python train.py --optimizer="muon" --epochs=13.7 --final_lr_fraction=0
Rows from block 3, named by matrix and row number. Rows with one number belong to one attention dimension. Each number is 128 + 24 x the weight over its row's rms, rounded and kept within 0 to 255. All counts start at 0. Numbers have three digits each. After the name is the row's rms in percent of the matrix's.
# v: attention value (model.blocks.3.attn.v.weight, 240x256), inputs 128-255
# proj: attention output (model.blocks.3.attn.proj.weight, 256x240, transposed), outputs 128-255
v.74 099:153123156110180173139160157152144123135123135116167157100085102144100132158124130139128139089156165132153170088126096167104107166084157113099107123074102157144126143135106139100151152117138143100102131144142105105134135124130157114142120105152122152159126157127133111181150105115116128158088139118102132141097125133124141089095165135111164134136143093141101117132145126100159139102138
v.75 103:120136133132081132101160125151116084122154115132150146156083178115097110109107163124141069103134117124096103103139160141158135114137118159139126138109105122099093155176118087153135178129133123110079136109097138153084136116099145156108140117114126147139111179112087100110124116093078138162106096096147133157138142136151115145099104129149123175158166168147103111116159175133153106140133
v.76 105:177102145163170165156155120159139123120118119139137125140166142133126124140148136108148101112135158128147119109139129123139144125147096147134180106121113094094096121132138121150157100121115149108155132170088139113137150080117112122148128108118143115090095127117135132142129121108121121132224122150075163121100152100117150118162112102145161164143118125112067150172172160160162127169154
v.77 098:146175171114146123100120108143174105121149126119114157123089134154156135139115083109107110165134105126179127117137147139103161122080170143134132173148145139084105141114141110100115110141125117094151067101141117160142118143134122137137113130158135124172129167135099094164100121152124155118082112138103126131111097175108122149189107155124121144160112116121125125099079073117111172137176
v.78 103:168131125090069099096134108145122091095143155148139116140148126133131113115114130086099117167140127140141125128143099149168130143101115161132141132118119092097126163114122110136161111136153139090112149187128070126108120110148104081144121138145099101102154125153161163097154161146148135147138110142156136146106189127139097103117133120126087094140145105151118090123091111174118169071137
v.79 104:145121148179126126150150151109101144132123145117148153143122121125110088169147122118112133121135141095118097117113156150160091168132135164115107078068121147106152147126131094143111122083171109105135134089141182133103089127126128111108105125157166127088106149136112149114131185139147148127142108114139149100122127129126158133117141127138110167113157138127077169108106113152173112121108
v.80 103:151133109130168083072157142136123144127098124126118124089104110105126114116118120087149116118113105118101143127140116110102144121147107129142130124112106171089157093110116106155105105134132133148118156161110163141100078137105161108147115152135101110118129163139108108125125152152148086105143110119136117159128145078157134098140150147098137144172144151140140101086130188116137140147128
v.81 101:117117171102127184111114108102160094096138130139101121147092183123124088138139106122124189148117120143131159163144132132146105153099094093171093134058143117128136142130122115102135140119146148120159135077139135121145117117136131124165104146116085126118115121118099149097125074140144101149057078141165116127135130089148132166159163114119093148173081127144096129165119066131140137120116
v.82 094:127129152139058120148127137152100146137101110074180081108130080085196117128146112122130114158185120119133127109167139100153108142102149151108146113115145102109121117124108117118123147135143106147105104105134126168182127097152155120134143110098118099140144103161146153156123130104072114122111161140107142151111158133094157126127146101103120153114104153122113141119078115121099089112129
v.83 099:155118149141122118164138165123101144156121150149123140126143159131127152130112142110153131085158116153139121128113128196150136138134121103150144151108097115155123097129102131094137162151132101144146146184092124123104122107117089150128151122117099139123131118110128190157153187114084119128097077161120095167168086116113151142138177095158143157123109162136127131128208129173129108148137
v.84 097:127106091107122090113136151170132144125070075148147124142148109121173098123128131124125115121111142100111132180128113137125134118167140162117141137068129128129113117139118164150105106157071112094122189109099117114145130110121161124145136131183130116159137121093121111146135120119150142127132104124138160120117106111129138140149134133096140108135081122141113134104139160130113130111088
v.85 103:108152156114118129119159112096099198125138115146127110138164110159141145139129081128109151138133080174114103121143130139115111073119089144135154133109128135106122146129072102111136109090124108067135165181107145136126141110104126129151143140106136169124114146145160153128126120106137149156152128133068133120174128164140122147136173098081155146074083129181137115123101118123125155151138
v.86 101:130152139176119089132140131139092119145114124104113183121102107122090167108170105128167139116104064121123145134078151119127162134114090137135166160135151124120142105154133158131062140089082154156130129119137114113089130124152108151115136127120117118152177144095118151158121162128135167100156147119128097159135118167124111138110112111144120173156162128071143117105140135111126112109160
v.87 098:131106119128137136139131121139105141093112096129111087141105042162145145111141134134135100152166137146123155111114124085112119160179169101118107156163178133129113115132160081102128132122134121097123104142141131132136126125122127119134159118105138160137117166128129123169107146139091093121113134132138117085122134167118142112171128135095162134077140110140099119111128106100160150166115
v.88 095:168151110093114094165107117073114080109133103068101150126159149159100112117137119130120141139154152100116131089074157169130100095160140141102134076136093158084161121110104137152098179144127106140139133096121151159137107145146116144137136158142177159131140117115128108124138128132122134134111164134140123113115136132168132108114127124090148153118092148144154124111111126143165107153149
v.89 100:086102092141143156100175097104110086133134133132121133118104121114150119078113153133110136084121119105137165104132108108150101111158101143138112118166080091182105130096164178109082080148124088136129132148140125122135128142148138131162144110180108134161130147130117160103103155138155143161099161105130107154113133189132129136120130152111132148126125150116152085131165178117063118153107
v.90 098:168186125126178132121137136117138115120120138110080134140148130121118153120130119107107135152166071092126120137127146127120111094112126152136091114146085123126137129102131102170096113153130115139063139107131118121150133136048107120117144118167130161137160113118106137164140094097150102121147078185161165150119163145132126146166085098140095122147161106148123116156096172130142102107182
v.91 099:091169139131110134107141158148131093094105130103141113145151082058095137085129120186128109126122128100124143088144147109123118193128138138118107114140113136139169156153160138101089157159102120142149085112120146109158124139129138124129160090152120130136111089151132157147151125147077115109114114125149129130128141122121176145100153151127109102134177155102124130132141106160113132100154
v.92 109:138132128167148141149154171107134152135138136115115132082155129160114155131127151116113115127163151128091102115136121124117143142192127144144173147113104126141130092130135124111146165139159134124135172151096115149144119169102111123129132155087112133141121133093171137113097107073145116157148097122101167140130156141113103090113141142152110098159152127095139157123108108135109134128115
v.93 108:135141141106078089115115178079116183116100115117159113150105140121133137119172144093120095110160157125178132064163149174103157093084133081120137089123124093128192201133124142126168132143129135120165137108099123148151112137121115135088130103131083108107099138147114143151120088119130136104083129129127080094125115174100120116116130125110116144126104130079141125146123117134086120118114
v.94 097:172145141106154120102092156113118149113146154169128126117149147141095075124140136149076130133180167161129150114119135095107158127100138106121120151106134139108118117127111126188109133112171138155147137104148070140130141108118110160127132079120059159130121139142134130145121138103139147136110130128081150108171102125175149182159139112148149164139140141145137113095129112124128089148162
v.95 104:147172147140092153179134149103117150120102131118109147140104131125118121151159095167137112124112136127147114145136142123142145112174110122145105120147135094147105170139121158151113118116083103095131118121106177141092134128137088129140136158121092151111140129090094121140108105146122116155112102077132154170193113138138184137089141139120121135128129115132090109105129086140118101153090
v.96 105:100120185136110116135112088144118167141148126129152163173147127081133159148152114085104160110080145115127083151103139122135135135136137126112096161105160121157122170117148093129175135121159151109139114126154110129155120124125103159131104135109125056151149109149139101156106185168120132107169130169106137151149118111132062113133162111166124131144096117177127102141135144132151136125141
v.97 104:153134160079101158134139107109112137091153163130117123107136145100105096125111132087134127150103130167144119119144096141125082142092144153131110107112150106160132139090127087132138136102139104127133072123149144110121175152165115123113133112156101138135129148149139099098130127139136099144144141122094157104160149113123110126133122132121092152103108095120147144139111144108115126108129
v.98 105:112116138111118132129145131107103137158124140100078170112111144148090148134114097133115095150142119119079102136148163116117144149105124094141126121139105137124103123143136117106146120127130099133113120114143112162136136148094132089144125163122130162161072141167098134111105120124105106156121113119139096100119152112103100124150067169089144117125167103096081114135162108129166113076107
v.99 110:091162103143108161136108132130169096106115163116160087181148146104121154138146149135122117097113132134129132119112143159174127122132159109101150151160152115143145114147105125131114128149119116132108107101108176157130160152169121096159132140128163140106104129066114131129064110131103156166116126103124114157142140155120141159093111124111141131193117120111150134115116087146140115133119
v.100 106:140116115098102154098140119154125117138141126166083102171113117133094175168173094095103100104051096159181144126132075136113114125119127155141155150131127115142117167157120163147181121134097084128157112133097143106075106132130147088145091121118142125153130146102162155133132134138128159098156119120127148097123152124093141112150112115130142112108122096136128158131163133110101132100155
v.101 103:123152195119137112100170140133111074080129108141131133107120122138134161122076103116148145164124178103153139117076114138151129103181142183125124147136090104135114104078119127151133133160106117144152143170063142113113118121130118141146105091146153132126147147139164125154179139126125124131105112119141136120141119149131102120118084110081158076115116116144121121134126118136116137146111
v.102 110:081150167111167131096123071113165135134131110145169115164139128127123161118139139108134160108130123128106145124061151149110112115129154148158118113120161084140142148123101134136165118113136179155129133095157129138099154141075173117128118095114145143105148128117098133113123159153123160136097126108153153158134132131148122112143114098159123084108109138114150087094146158102113074125119
v.103 107:151088164154099106144118117093118092160154115122152100127137095141141139100145094132099105107153162091169131161154112128132087136119162101137115126116141097139117118105150148097118136148152120118163120119157084124136112137104149086112096088123141132139139124109147144148137111129169155090132119131120118144116083124142122157119136143120130159157139115123126136154134075145116089142161
v.104 104:105129164103120102117100132133133129114083124164116111174123135128129143166149108093144138124148145108069086066084134127155157165165138135137114128097139114158111119140118114132120175086104159138137130124130129101151110132137168093117148174111133123139154120124104131120100081165108133143124143153123106151137153130114117140110126128097140122152137139099161117127111146128155124131170
v.105 111:137122131150177096114156153136147156132143117087116133125120095154095142112160152160093166113143099122123116119142109124124130123181128132108123102103097160104098092108104111136145107183122143084086142118170119138107139153133153164144152115139133165106129098122099145112087121146104100170138105137123171113113145135120125130089125115141110106127153192165129117127148165176170144134103
v.106 103:128128111130109096163156163109162132139118120136137111100144156110152131161131107130127121126110111149077174140105141123135138143114140101090106105129155092087138165163131155105139124093120113145142141145136137161169087156136135145136131140120150142144135100126133153117132134107110096128180125132132156144130149138171174131116175115121147129131145116107088110114108112084140139147149
v.107 096:087112161110128131125129142112145110060155163161162133131168143155114134142101132146134160118140106135103124158119121135151162154161107121115161090163168146183153165127156137112128131132079173172111150137140141107085139121089094143089109155097123128158129173110144115161122152127130135110118096125104147183128131152094097106107138133118119107112163141145135141098121157120110166122134
v.108 101:163141125108136108121121135145138089187173175150131152158150130083107109157195166140085158050147161130092126149127101123130099098156131115119111145131141130113194122108125156114106144150139155133124120108153123124061075068159101133111119139146142090111135142147136094128128122156103090128081133166135134107115115109130126129117181102140151129107130103167116107139156092091124138151132
v.109 099:130130073148132138111106128156145116123105131126110121122124130127101180133148131117145108134119169161142120136173117108140130114145141103142094178091121114100146153125153095095158123146126135148153149111117097149121156177100138166132130082175111169090164076140093148141102126121153128118097116125134079129100123114127121108157131163083097116109137138164130126128152134129117125128167
v.110 112:104119156105134156116091143135151133150135135098121136145113130084102140101109127100077132102110152167165125143109171120161097138134121123182142135143153160114082108121144121111126121096125154130125079144087132151125118155156124154100142131111098160106126077138120159120123106118103153144136095106200121112127117155166119140168108089142148103156095105151098089154099107147098137114103
v.111 101:137174124122148112112194119147122133143123133114125145114162103116126119132099079078137109136090157107096138144117144147102147108112134106159111112154144140121116116102161149146083112137121161116164120134162126131121173162160132067145123143128144107168126126155162132138132120165152150155143108156134145131128118138101107113166154116092082086131147146144108114135114118089101079135080
v.112 108:097099111120127098109113131106143122145137167124110128111114028128147189096162130099143181182131094131151138110119103134119157123089135108109148134134122139136168124129117182101119104121165150141097143098131109092086130181141140152134129131131115132113142161120120079135140131108112126134146146150166091138098130141119114094132105150106107121098149112121108103133095119119118170118133
v.113 105:153085112161125132115104135127100142125115151137116114127088157161174134124103150113125133111109154161153153146084139131122160156117113121159131093124133159128111139196075167119145063114158127121143121161123141135111116071139129137129119104096127108119133108109137149187176119118130165123102159180121156102128122123098107138157135082107143105112117152120133099119127113116133136126160
v.114 098:153085117120130131156095096133076102181137197148122123092123152162151113157115156162128140084168132109123128160108126139086122150162134177150144099128117148132130096104139061151148092152099123145114143135127127124130133137121152085140133123105151128127119133181159132168133111130121092165117159147135162111128093107127112131108112169137145127127111108078127134123127140150159132133122
v.115 106:094096157134106132140145120110154151124167163115129148130147105122134092154150104112140117121114137152125098134145135136192101118100158141150170137142123086109074136142113123125157102121117131123114102067097092128077170129162113089112117117139147123100123128122118119141147116109124159149126120129104152124133076155112148128105097131133153116191130098052112138131125135154105171127115
v.116 105:149110121086158139120140125136130122172127140159116101152140137136128130089114112117131143141108133118106112163132165190152103107137133100139107110135130133134135128086109133153154081089105102127119145122160140138134164104133154118164148092130084135100104155119122102088097156101122174112123128131143156126129143121123119121100114140110203086117144116105190131123129117150098119188140
v.117 100:133186126142141112126129119127110178137121128143143121129141098112139137143138107133101118127119108092126144141111116111108123136104133097134125130116126120132105142097138125143115123109086131142148095102150128152114117192126105192102123104101105156126138080145134175140150099145145122114082135147139120124154127132140144154085118076147178129152158117114147122133137063123129082162101
v.118 101:085122120110142121160106139092171136169104129130135167133150124104048144158149148179126116106142133142138160134140098087139130138102157092137140111120171119150125114139192194142170132122122113080168124125176118096125161143155142123131102130142107178128161103159153120162119098137114124152134145079138138121094126136126136102160121145113134101148151112155141126078123128132083145134102
v.119 102:112097112097129133132138188128112150100123139105142110136149093100119077133134120134081154103095145151140142104146157167099129135113153115150157140116139087149106101134117146151154124158104101142126100091131171105110126078131152151065130152104080129134141119156102149107130132100110109059137098161104116092132169131117116135099132130130101146161155145101131082135135177088132086079147
v.120 100:124114119132134092107123177165115122135125099126105110071169111117150130158125135150170153154086125104145138134125112134161128134121131134136139143156118168114160127143104119154124137163131114102125131120094144131122104107101118142128185123129125145144084115135097153142139141112141137145139134141155119119123165097123139174127116171137164089137108112117116152104099122135088113164123
v.121 105:121113141140139143148122120152078149162142090130158109164116130067131133063149125111143105139120142107114164142076093117106156124145130124113139094096134127146140133137183103124109179126144104098108108153068123164124123107151114122094176150098114139143129102164121119152124168157138111133152122144119079123133125149134100121134118113117145152144084072124154128096131141164113153166123
v.122 103:126117139158110118091178145098143124199173128129128140094143125113095152141116097155109177121118120137149131103119119109097129147109162137116138184135152172158143146123149153116130137138137132152084127127120158152098132154165121108147121105149118105113101117116073121158141117102095123171163147149082116164099137131062134151160137124144130108111131118114161130161144128101159106164127
v.123 107:123146140155089117131146131073127134087136110114108097098110111196120078109117108097115113118119166102104123146124136106142149110135200152138110131137122136160152089070131119117125104135115151182139120118160111143181121090103134104069144133124100119092112152116111115103117127134130156119134142117131101120106127138123140146146171092155139083147133131165114108115120168135132113142142
v.124 107:129144141175108145144141147134140109109139118151094130138150146117102131156150128188130116115147121163120119172112157110078094044117125155096135132171132132127134138116117093161148134115094121142143115083114072090119124149126093130135116162088143165157115136113086125099180149153117138113139104126131135097118106152116119107143090149137103135127126112159140123132134105159087113139139
v.125 100:116133161121137169134098142067120112098127074110071084135109166175163104136142121142139116157172137122127148117097142077167128123133155132128167161140159120120175143111118144124170173124106086129097153113088114127123135103120160096185171151129091128125147165093110089124134139120158140155088138113103137120139117138118136148132154083130098077146155129127129145135139125134105135141099
v.126 105:136109147175114098196133132160129133101151126154129139155122143134129112124115119175123146115141128150100146143145120137115151130133116112126130153116093166182142123103129061121169135158123162149114155103120165148143135115154110109187115076130157166169123137145118115144093079120098158129182114102174151095141161162115103105138133155131115159124114109176108100137097148127150125145113
proj.74 099:092138091120084119164117122121104125109154136186085095192136155130127141094157082096105173078121128147128111126124166116118150147164083165161125153166091155148109162145134119137156102114127124143141115135112137114107088128159129115085109156133119126113129170135133164108133118149130089089134110168076117124108111108120181156101090144129112114124134121099120125151141111138133121144145
proj.75 100:120132116138168130113128135092153165058146116137106093139161096163124110151133147145160136143130143133112109160154129130119098111097117134074127106096107105122157150096129162118190096096183150142108101131130152080125149141158144131161110138137143136103127106115112142174170148133117131098128139118137119058149181123042109119116136144132107066115099142120153133154145120123168136086146
proj.76 109:112156145129106121125124147114149134127144133129108144140085126132129124148109123160077093152122147111126119137188107180139128142117130084167162094127097122157138100136144167134099123118128140099135172110157121180097111124156156145112149159108131123160114125154062180141152114140108134149122097103108156165156139139141096128097121120116122155155124097151106090147127093124184140133149
proj.77 104:162126086111088068123129150138090140100120105119127111138138147119168141123137100145122130111141130103124110144127125167127146142136109131128141092117147116129148145150117131168125136144104130094121144120109156101203139182138149123140107107143190101144171094109099177118135118113116095110093174172152113115126160115126112121139122149131157088116093117100143104160133169126120111150110
proj.78 108:113134160047102172131137089099125133155112053109120116126126147141119119103128118145153113123166156117117108142114125124121090093173119130148102114170114126101146136159114144122100136100122124123104124125143128130120149134081151162120171094135096090134141125112107142155134108137118156126122151090144149128104098117148116130135128149100158180112128120110140148166196082143147119155108
proj.79 102:083132123113102119112075104102154091107130124132123152128158123137117148138118116108130156160104094122092116105100140087134107135100164134108154161152097117140163142119075134118132141125128154090138115108076147159155145131149163152140128156129141126143109095119122187100142132177105157115136128113125130162128084155146100152102144113147168133131139100120116111160110107127106164083156
proj.80 109:143117110145147129143177104136091156139174172149146154102112152143141148121145144119119142171182157164143122126121161151139144137130128159095105146168091082165123128115088123112134136136150098094089131127119150148118167100165096114097148140142100114108154140154149109146141118102145122171146141146131152127089134142133180139136100107121137154108130116123122087097146092116136122114148
proj.81 106:136070158097109090148152136148129107153129108172124144127166113110100120121097156113109142151151140112122119130074092155150152120129153132081128125143095143109114136073144137141107137110115140102115097143149093181103125118159087207122145124150107139123150085103129136115140142112114123120153139151106103116122125113122113131097109130128116123148148097139134135072107140159117162108110
proj.82 099:123091066125109103152115083143135101111122189143120138130137107110121142165169146097088102148105105124119129145125149173130154105076101153141120136149081148128142125102132146158097140147149114135094132102111099105085149141133140171131103106150137130133141143109202141113114127124089104161146094121132147163150101142134146160159120125113125152131185139164115143088112109154153112134122
proj.83 096:099104154145132158082112090133163110128187137127065124107108149157157086165121137139123179152128123132115133145107116103097145142134109122115138118171107128117156137105183122095108103129086146131129121125092128115127110128132165130142104120116162122091103154134087170136113073131156131128111130127090109097100123131144132130114112147140126120127185124127171152127122102086154108113142
proj.84 104:112070136108152151139125091118141110156143149119116098161164178143124157128138117134119143106136161155125158113157168134123096150115132112148145121125128111140104133139144094109095127138146073154113141139103175154143112114127121147136157150120177136150129162155123079118134106140139154149090125098123114183114135101154150093121120143143143076124152143107138120114139116154150132141123
proj.85 111:136124175099135127099136090151158137122118180130136149106112097081121134122131191141135140135138162128126189108112145112170173156073132154143144122126119123070134124121163127155132154090136114105157148120157124108112143126123151144171137092093104150123143154114128115099098119156110115088103092116163141153175133106106128141141104115124160127169141134095097088146125137145132122096121
proj.86 107:134134087123145147084105172121142122124110174140126105119163122191161131125124113149137104158147132125143098163152139106114103126165154122130109084099107115136067119094094127132158101142148118129142130089096133147129122170097101121123137093144149148132094141134170117107114109111140098145132131088172103114129139170175111034126137112162105133102121143164111107126106142147101090169130
proj.87 101:118151109141127113150149099074126099118110152109103104133113135147121142123148072116092107125148130089144115141162108156125159098118128110107121143138172117092161145096130175097128074145140158112124145088175143132146131145125131099095092121139161147100194108133103135145158132144144108143155144147159150146164154090143138154106097139133122159155148121159141121126153154141158121084152
proj.88 099:128155158121151117072119164120151143133088127140196143148147097086155154151101151105144114113117125144110112113089087142104141107099062125156120135126124101127088133129127122073142130096098158138151156144164124153132126151127087096145103098105141095160154133156146132136098147091140166111143132166122094156168113127143107110134138160082112122167160077128113127151144113120169188109134
proj.89 104:150158176142156158115120129146119141153140092107151120106171161125152094138138104129158131100140127132134137172150149162110124106144101139099084168126111171114122136143074072093164132087133129138135073063133127129133140121116097111132126133127178152055134140107102152158104132129118084134130116117163103117142104110118135143132184091159101128161118116128150143133119119077137112126104
proj.90 101:163128135129104120109130135167087128126141115152138174144135146162108139113127137134164155127107186138117106136144142129115112126092090127119150149137126127118149055084142149099150104070096127151163127121128208096134110124154177117095113124133124068128144130140159115159113130120076122159127165116152136111111144125118126136106114160115105181120135138146130133139147159150129154139125
proj.91 109:154108120141138109129128177121140097158118105099119115125099174167170117149168093103134126115125093139108103137079129153081108107156114128156091135133106126139096124161101106166140107129138086138128113120120129113104112160143129081092104146091130122105115105140130142131081118119144112133108144135118116158106097198125136114120113112123115112099092124138159116074108140126130140124106
proj.92 109:108147129115135113131104125118128119102129143190114159169146157102168084103099134113106101141154114124126137105131134133112103133109115131177121128172137117093135115161106128120133103131140109111093133123085156151129097130131110093086128121172156144128122121146158114133146115173125156135097145127082120179148130104120140102127118162132159133117128125142137169169136115132142092146116
proj.93 104:125098168099166117159152127162129109142117107122113120099153124121127177149159165160131125143128130127141111142130151103112111139126127158149126095110125168151114121156148118125102117138101181126116120111129115146118116126163110083102097161138156170128138122118161173135085123104121114139122094174127086097105100106101136195101138147108128128106129148153162120107116133094104150178148
proj.94 101:114100139097132151178168123132182131115116098149116119113140101141101161116070149135116164156167164110142121117113091117147091129130144119141111118144129119161109120124172083071159115160110130166119128172142128118125189141116137141155128167147138123154139115107104122129137140158148113151132135114171136122085117123083126089122162120132135151109127153163117162164125150149111124134094
proj.95 103:121142163154102074116116130132133084151154172125136153132162139095057138116128124057160149127137141122161162148133129125103137120121167119104139134088110136100101149105188121100124138117160136126151134128161156102129139108130147121141117093107144146182166145138124153105104144155094141139100100122095139105111103115172088151162113127130113148120118089091119162183172150118177120131138
proj.96 104:157147101120149100093119126156138120136137137105110128098146165156173101104139101135174112087099089178119099135126157147078148132135115096129153133132099080132097131141115138139088109104123125099150133126147143131133134115136108142083187111171140156073123164164125123102100115126125144086110153098096120103147102140109125149107108126140145094130105148117112125138051121159113092072113
proj.97 111:143139094096169111160108164147113110163104133081156140114123092108130120135153083133129164132091198137109087113100117107126130154156135102141130164146125131143107133142106127132150111109093123111161149144115112173137159161121111112139118115125158149169127116153120115131165120068113128141099089107093159152155115114167173086104141141107165137142120115144092123144091141153134135123144
proj.98 106:125152100143126127154169127112128121098099123096102161123126118125168164134135129116131083154113127156098133131134167136101101139107132145144096144097147175132128164127155146109185095115121141142122170163142105109133104061112098084162138136155103132111129114114167073114137082063161159158120090143132133142132153143163148130089131095157122112170135122101161129101153172108110158119138
proj.99 109:122120132118092141124145133126133143113125114106134134109140108109136110139156144129095109160124106159116145102106118093124096093098109145081147121143122105100115108099085120179158119129147159120162150097123103158105130134119085157090121163115106123132125143175130132091143126144127123080148107137134108138113166126143121182072140168166105128090153131121089188128137106127119093128130
proj.100 101:124088155112163125104096102140145169126140143149112131159100100113139086090098124141118131200145113164082157170147143098132139155147135095142137164111112130081134124128152099132112150111104162103146168153153169056131164117140119139139137155147114104132118106140068138140114125186155072126124189125115090140132110124103161131126167141101145123122118138104103131098138133168161133117102
proj.101 103:153124073110147148137133087131177168160114128092137103157147106101151114124124120104091149135130124101105108105143122134131117138132110157161155144117092129124117170106125136145105191122104149109136139142161098133140082158129113156080124172106101112129134127109102125124119141103162139122153093128142156125155138093100098122163120147154144120169169097126147154126097120166105091153073
proj.102 104:115113084112104120160128156181114117094102129177092099112121099137124154105114120139097123165132114110135096117167123101129142103117147079103142147122137147140112123144116124108095169067141131080127116171093115141125137139156129139131109129194129137138137143141159114133129122143098139111179138173164142088151120163113152117120131184087098134132126111167109126115118106149138130164074
proj.103 104:111173100171119090124149144119139143119181166154137118159122116114125065116117161112154137117106116117100138099160160184115139145114136132143150183112144105122158104117128131141149142110172111135131112124118094132161105082139125143089167118103129139102095200126178102142136125166113109109169095110136116115160158136125141125110104134137125117103142126079102136145139106131149144149161
proj.104 108:127140147120177167123154138144123155148122116077106146118153129153102104117137124132123124114129130097127093156119146103154104116137125129127126142144136115150183133101087154152173103086110101171076154133145108151155095121124120083160101111120168128147093132147159094148093133197153128148134160074129125142161137156099152144111101131118116098151133080165148151158153132133134142130158
proj.105 111:146151113116131162137117161098126136135154135128134109125133103121104112152171142146124153137119119109140085103130131151101078103136132118144099155170091167152167138122081160131115149152145095158134071104105095096112093147059128109117129122109139109107128097132138128101139092163169157124141171134135123151133133124142167155155146108135164158146089155107136107084075162124121122133120
proj.106 108:140159165094149128113128149082120173119167128150128138133121132113103098138143162130114140151145144118134090125151124188097138135146107117148162182128150125144127079127108116100126139096135162107150104121143115134139132108119119130150127126129090091079127116084130149146132204104077140072086117145107131125112132114154133136138072157095116136128109127152120119125133137091144153170155
proj.107 104:067137110150150139147119113177049117126123089116129149110129126108101102120124134148090160099120134174167134155105130120144135120070114106150153104113104139134116115110163112096120121101131095112139140097094126149179139123112100111112132121136156132144133073135144115115123120089106095074119131112150112134138105103132116146120137170126126108150151093149136115179138137112105125171115
proj.108 099:079166119132146080120135113105120152117094129116115113101123131174174129108119133138100139138142076141117141154118108151142168133095096150157113145099136082146117134135138191083179137120147104160135117135125094152141146151112124141127172117156122120096121069092108140100123113155082138155123165157119118143103161116119161101156108068157119143094159112095127140158089119146122115119133
proj.109 105:104156152088133150137090155154122136109146120143134149079101114090111136116128132120142118125139074122125156122120139115139155097096071121121163129136144166122138114140164129128124119151149132125092109130131142140119136105118122127166139181150140105126147152133151115164141133125130098125169142152124131151189108111120103111146185157121146116178126123138137162159135149099176116138145
proj.110 107:112154091137134109140135165090146096084125154158136126116098147153107101129141138129160100171143115099095124146138108134117121103140165143114155151152105114103134128107162119174121131081137082100162143143141134152115094133131138139139101146107105115120138113121122108155131119128161134142147153154096110118146089094122081105097168152147126116068130114112082145150180131134144135091203
proj.111 104:124134126126099093142108142117122178075141163150135129172117136154136124114119138134134141157117100175081157122127126111140122149160126149137153166119115125092094166137113120123126175104155183126130163137129134122109098130125095149131148053129070175124140124123089160123147106071122098116119164081135134143151106108105136118143094129105140161139120134124148120132139110132145133130144
proj.112 107:152136093095133163111124184123138111144146126157147096129106103090112132163107088156138142131154113083113104115107076123144097134177163143139118097156125173134182150155139111149127113132155129145111093155165150083175129135128116115140127135099144123128108103114102090162130120115126157122150119161159135104123109136091102133052137102138123122149114137159133140162132114118079073147187
proj.113 103:131084137132143105091128158115096127110139149145138126176155125116174102108125079140131174131093115105129077133115124177155120101136141145161070109122153110110140140119146100114130120150161112138128133095133136098155062150130142138144117179102110164098138150095164129094104144181103118122144129102155103163116138116086155160112107149155122158106164091085129125143153125121166112096116
proj.114 101:129113082137135121122153148123188142118143115113125142129159158145114128117125118146086113126106108150133108111141131102145102116114139117148096160132145134151111144155130065103140124138166122089130175118136131101126136162108083111122129128111165135125094162111156087138143106129115159132122065152158122115114127167161124112169177146139132123144133134148130116104123167140143173119134
proj.115 110:129139152140132153123087113139124165123087103115154193115117073117131138080105146101128121105140119129083142134144108097111157101100122125160133144119140188118148136115144112144129098159131122103136125146153119155104129089114171158147146154121175149108159165097095119134108081150108117151124077135134151139125129110123122128124135130139123140104135144150103097109090089125120105111084
proj.116 102:096109147200094119130113142182086097103071123144139111136162124121131165153139127123133158150135168140091154123122153109108118126146136134159126131132092093170135094186128122110097166169130127089134131144124112122148112135117099130149149133172144121097132121175107133135113200119098095117159165110130103159148134140157104167115120131124100116157155108145112112117112108096127142151133
proj.117 101:159087129146144143157156142129090114113124139191165075128120138125161159125121124128125149115097137123154134147127121143127099099140102060111140121088136132096112123135148128163128123159140115123100133127116133109119140127104136068114128117101127080148131134055151109151138143142110102120194156136101159106086170115121125144143063162132104118172080093148090133137133166113128116110162
proj.118 102:112121113120137177121143131109095111094158120141144149136120144133134125107104136138127112172141132178138115180138147111100146123128126125128099114109140179102155134134121089105136144099115097087138129077085170169112095120095121137161136140163137117163103157144119129126170116185146132130174154158128114142092116095100086125083077125164138125097147114097133135168147084093134143123116
proj.119 104:145155142105137134126141122127112127182170099174150135143081139132115182110106109134098113131107099131131113162072183144151165141141104150106144130125092049101150168101149134133138124114121116136111095079117120091143102135166067115135104090137112120131113140117121103165153149116131159146125147146125145094136152132091115154137143138104125106150125121157125149148156119145129124157105
proj.120 099:115116122125075142113126149115163091142124139131157116166148152126153116134083116095110132132109116154152126089090156146143115101136100150124125153131144132113139121127154107116180137112111151169167130120133148155127145130135140118126103124127175158119135081141131104153114141145133164136111113086078112122143133143148142143116138178103076146134122123142106164135145131123122142137143
proj.121 105:095127101166125108113121163127131130132111125154120150086111129147151121154117132171152177147169118160153111110106156108132088131146121173115168140109103141086119138096116153145115119132116097132137110177119126121149125174146131136133128122084101086125108155127133145092090132143118142136112102147106138121115112107094161133106193115134121102118097117144103114157119144073135153091130
proj.122 105:110103118118130128126104098100139148090101149147133136158104139150152149107091182120116119115147128132098139139154150148142086170120127130162170120143081159112132152104156147093102141154170118122148118152131081117149174145134099098117143144189154137113157148084145157137151114164113119104118101132138095071122100159102144156117098112111121127147106135095121160118127070134185138099129
proj.123 100:121092140134129161104093151112163107157082114101115140125115130133164162116153084107124168163105128099100169103124162164108145111115195094149112131151158125140108122105098103099115172183132088099119142091112140153148133117136152145133131106123137182135113162146135164174137123040160113155169163113086161159124145152132107111110115125141110149151141127095107110157141150131084127109119
proj.124 105:131156107117059124195099074121126136157146098176109102103125128109143104090126114138150116149140157092117151146122108084090132155122158090169135156128077096133125123111135130107109092111150108088143136119113131120106147162143121126133114143137115105073151120096115120131153089090119101117171162097123135150131140131135117189137135091131149080104146128123102121132137124119162137156122
proj.125 102:142132111114131106135157130135110129108084122142150119118149093146093142096143121117119164103147135124134204146166132172097121189094111144100113087131126114084186107098136112153111120135125139142173150086107152155158097141142147144186131127115140156136147117178154183108115135121114172080145118068119137140141120137120084134142148067120113139143133147071106129161113111150123133099146
proj.126 101:099114109101135133121103114117160156192093133113159166124143130134151136117140144143076113100162159163089094118111162186096098128101144156135125128130129162133137072147125178102107117135169114134164145143168192168111165108106123127141117107114135153145127081131148162121156147139144113079119142145147121167138114117161154138100157131164127145156135116086128135120096123117142123146132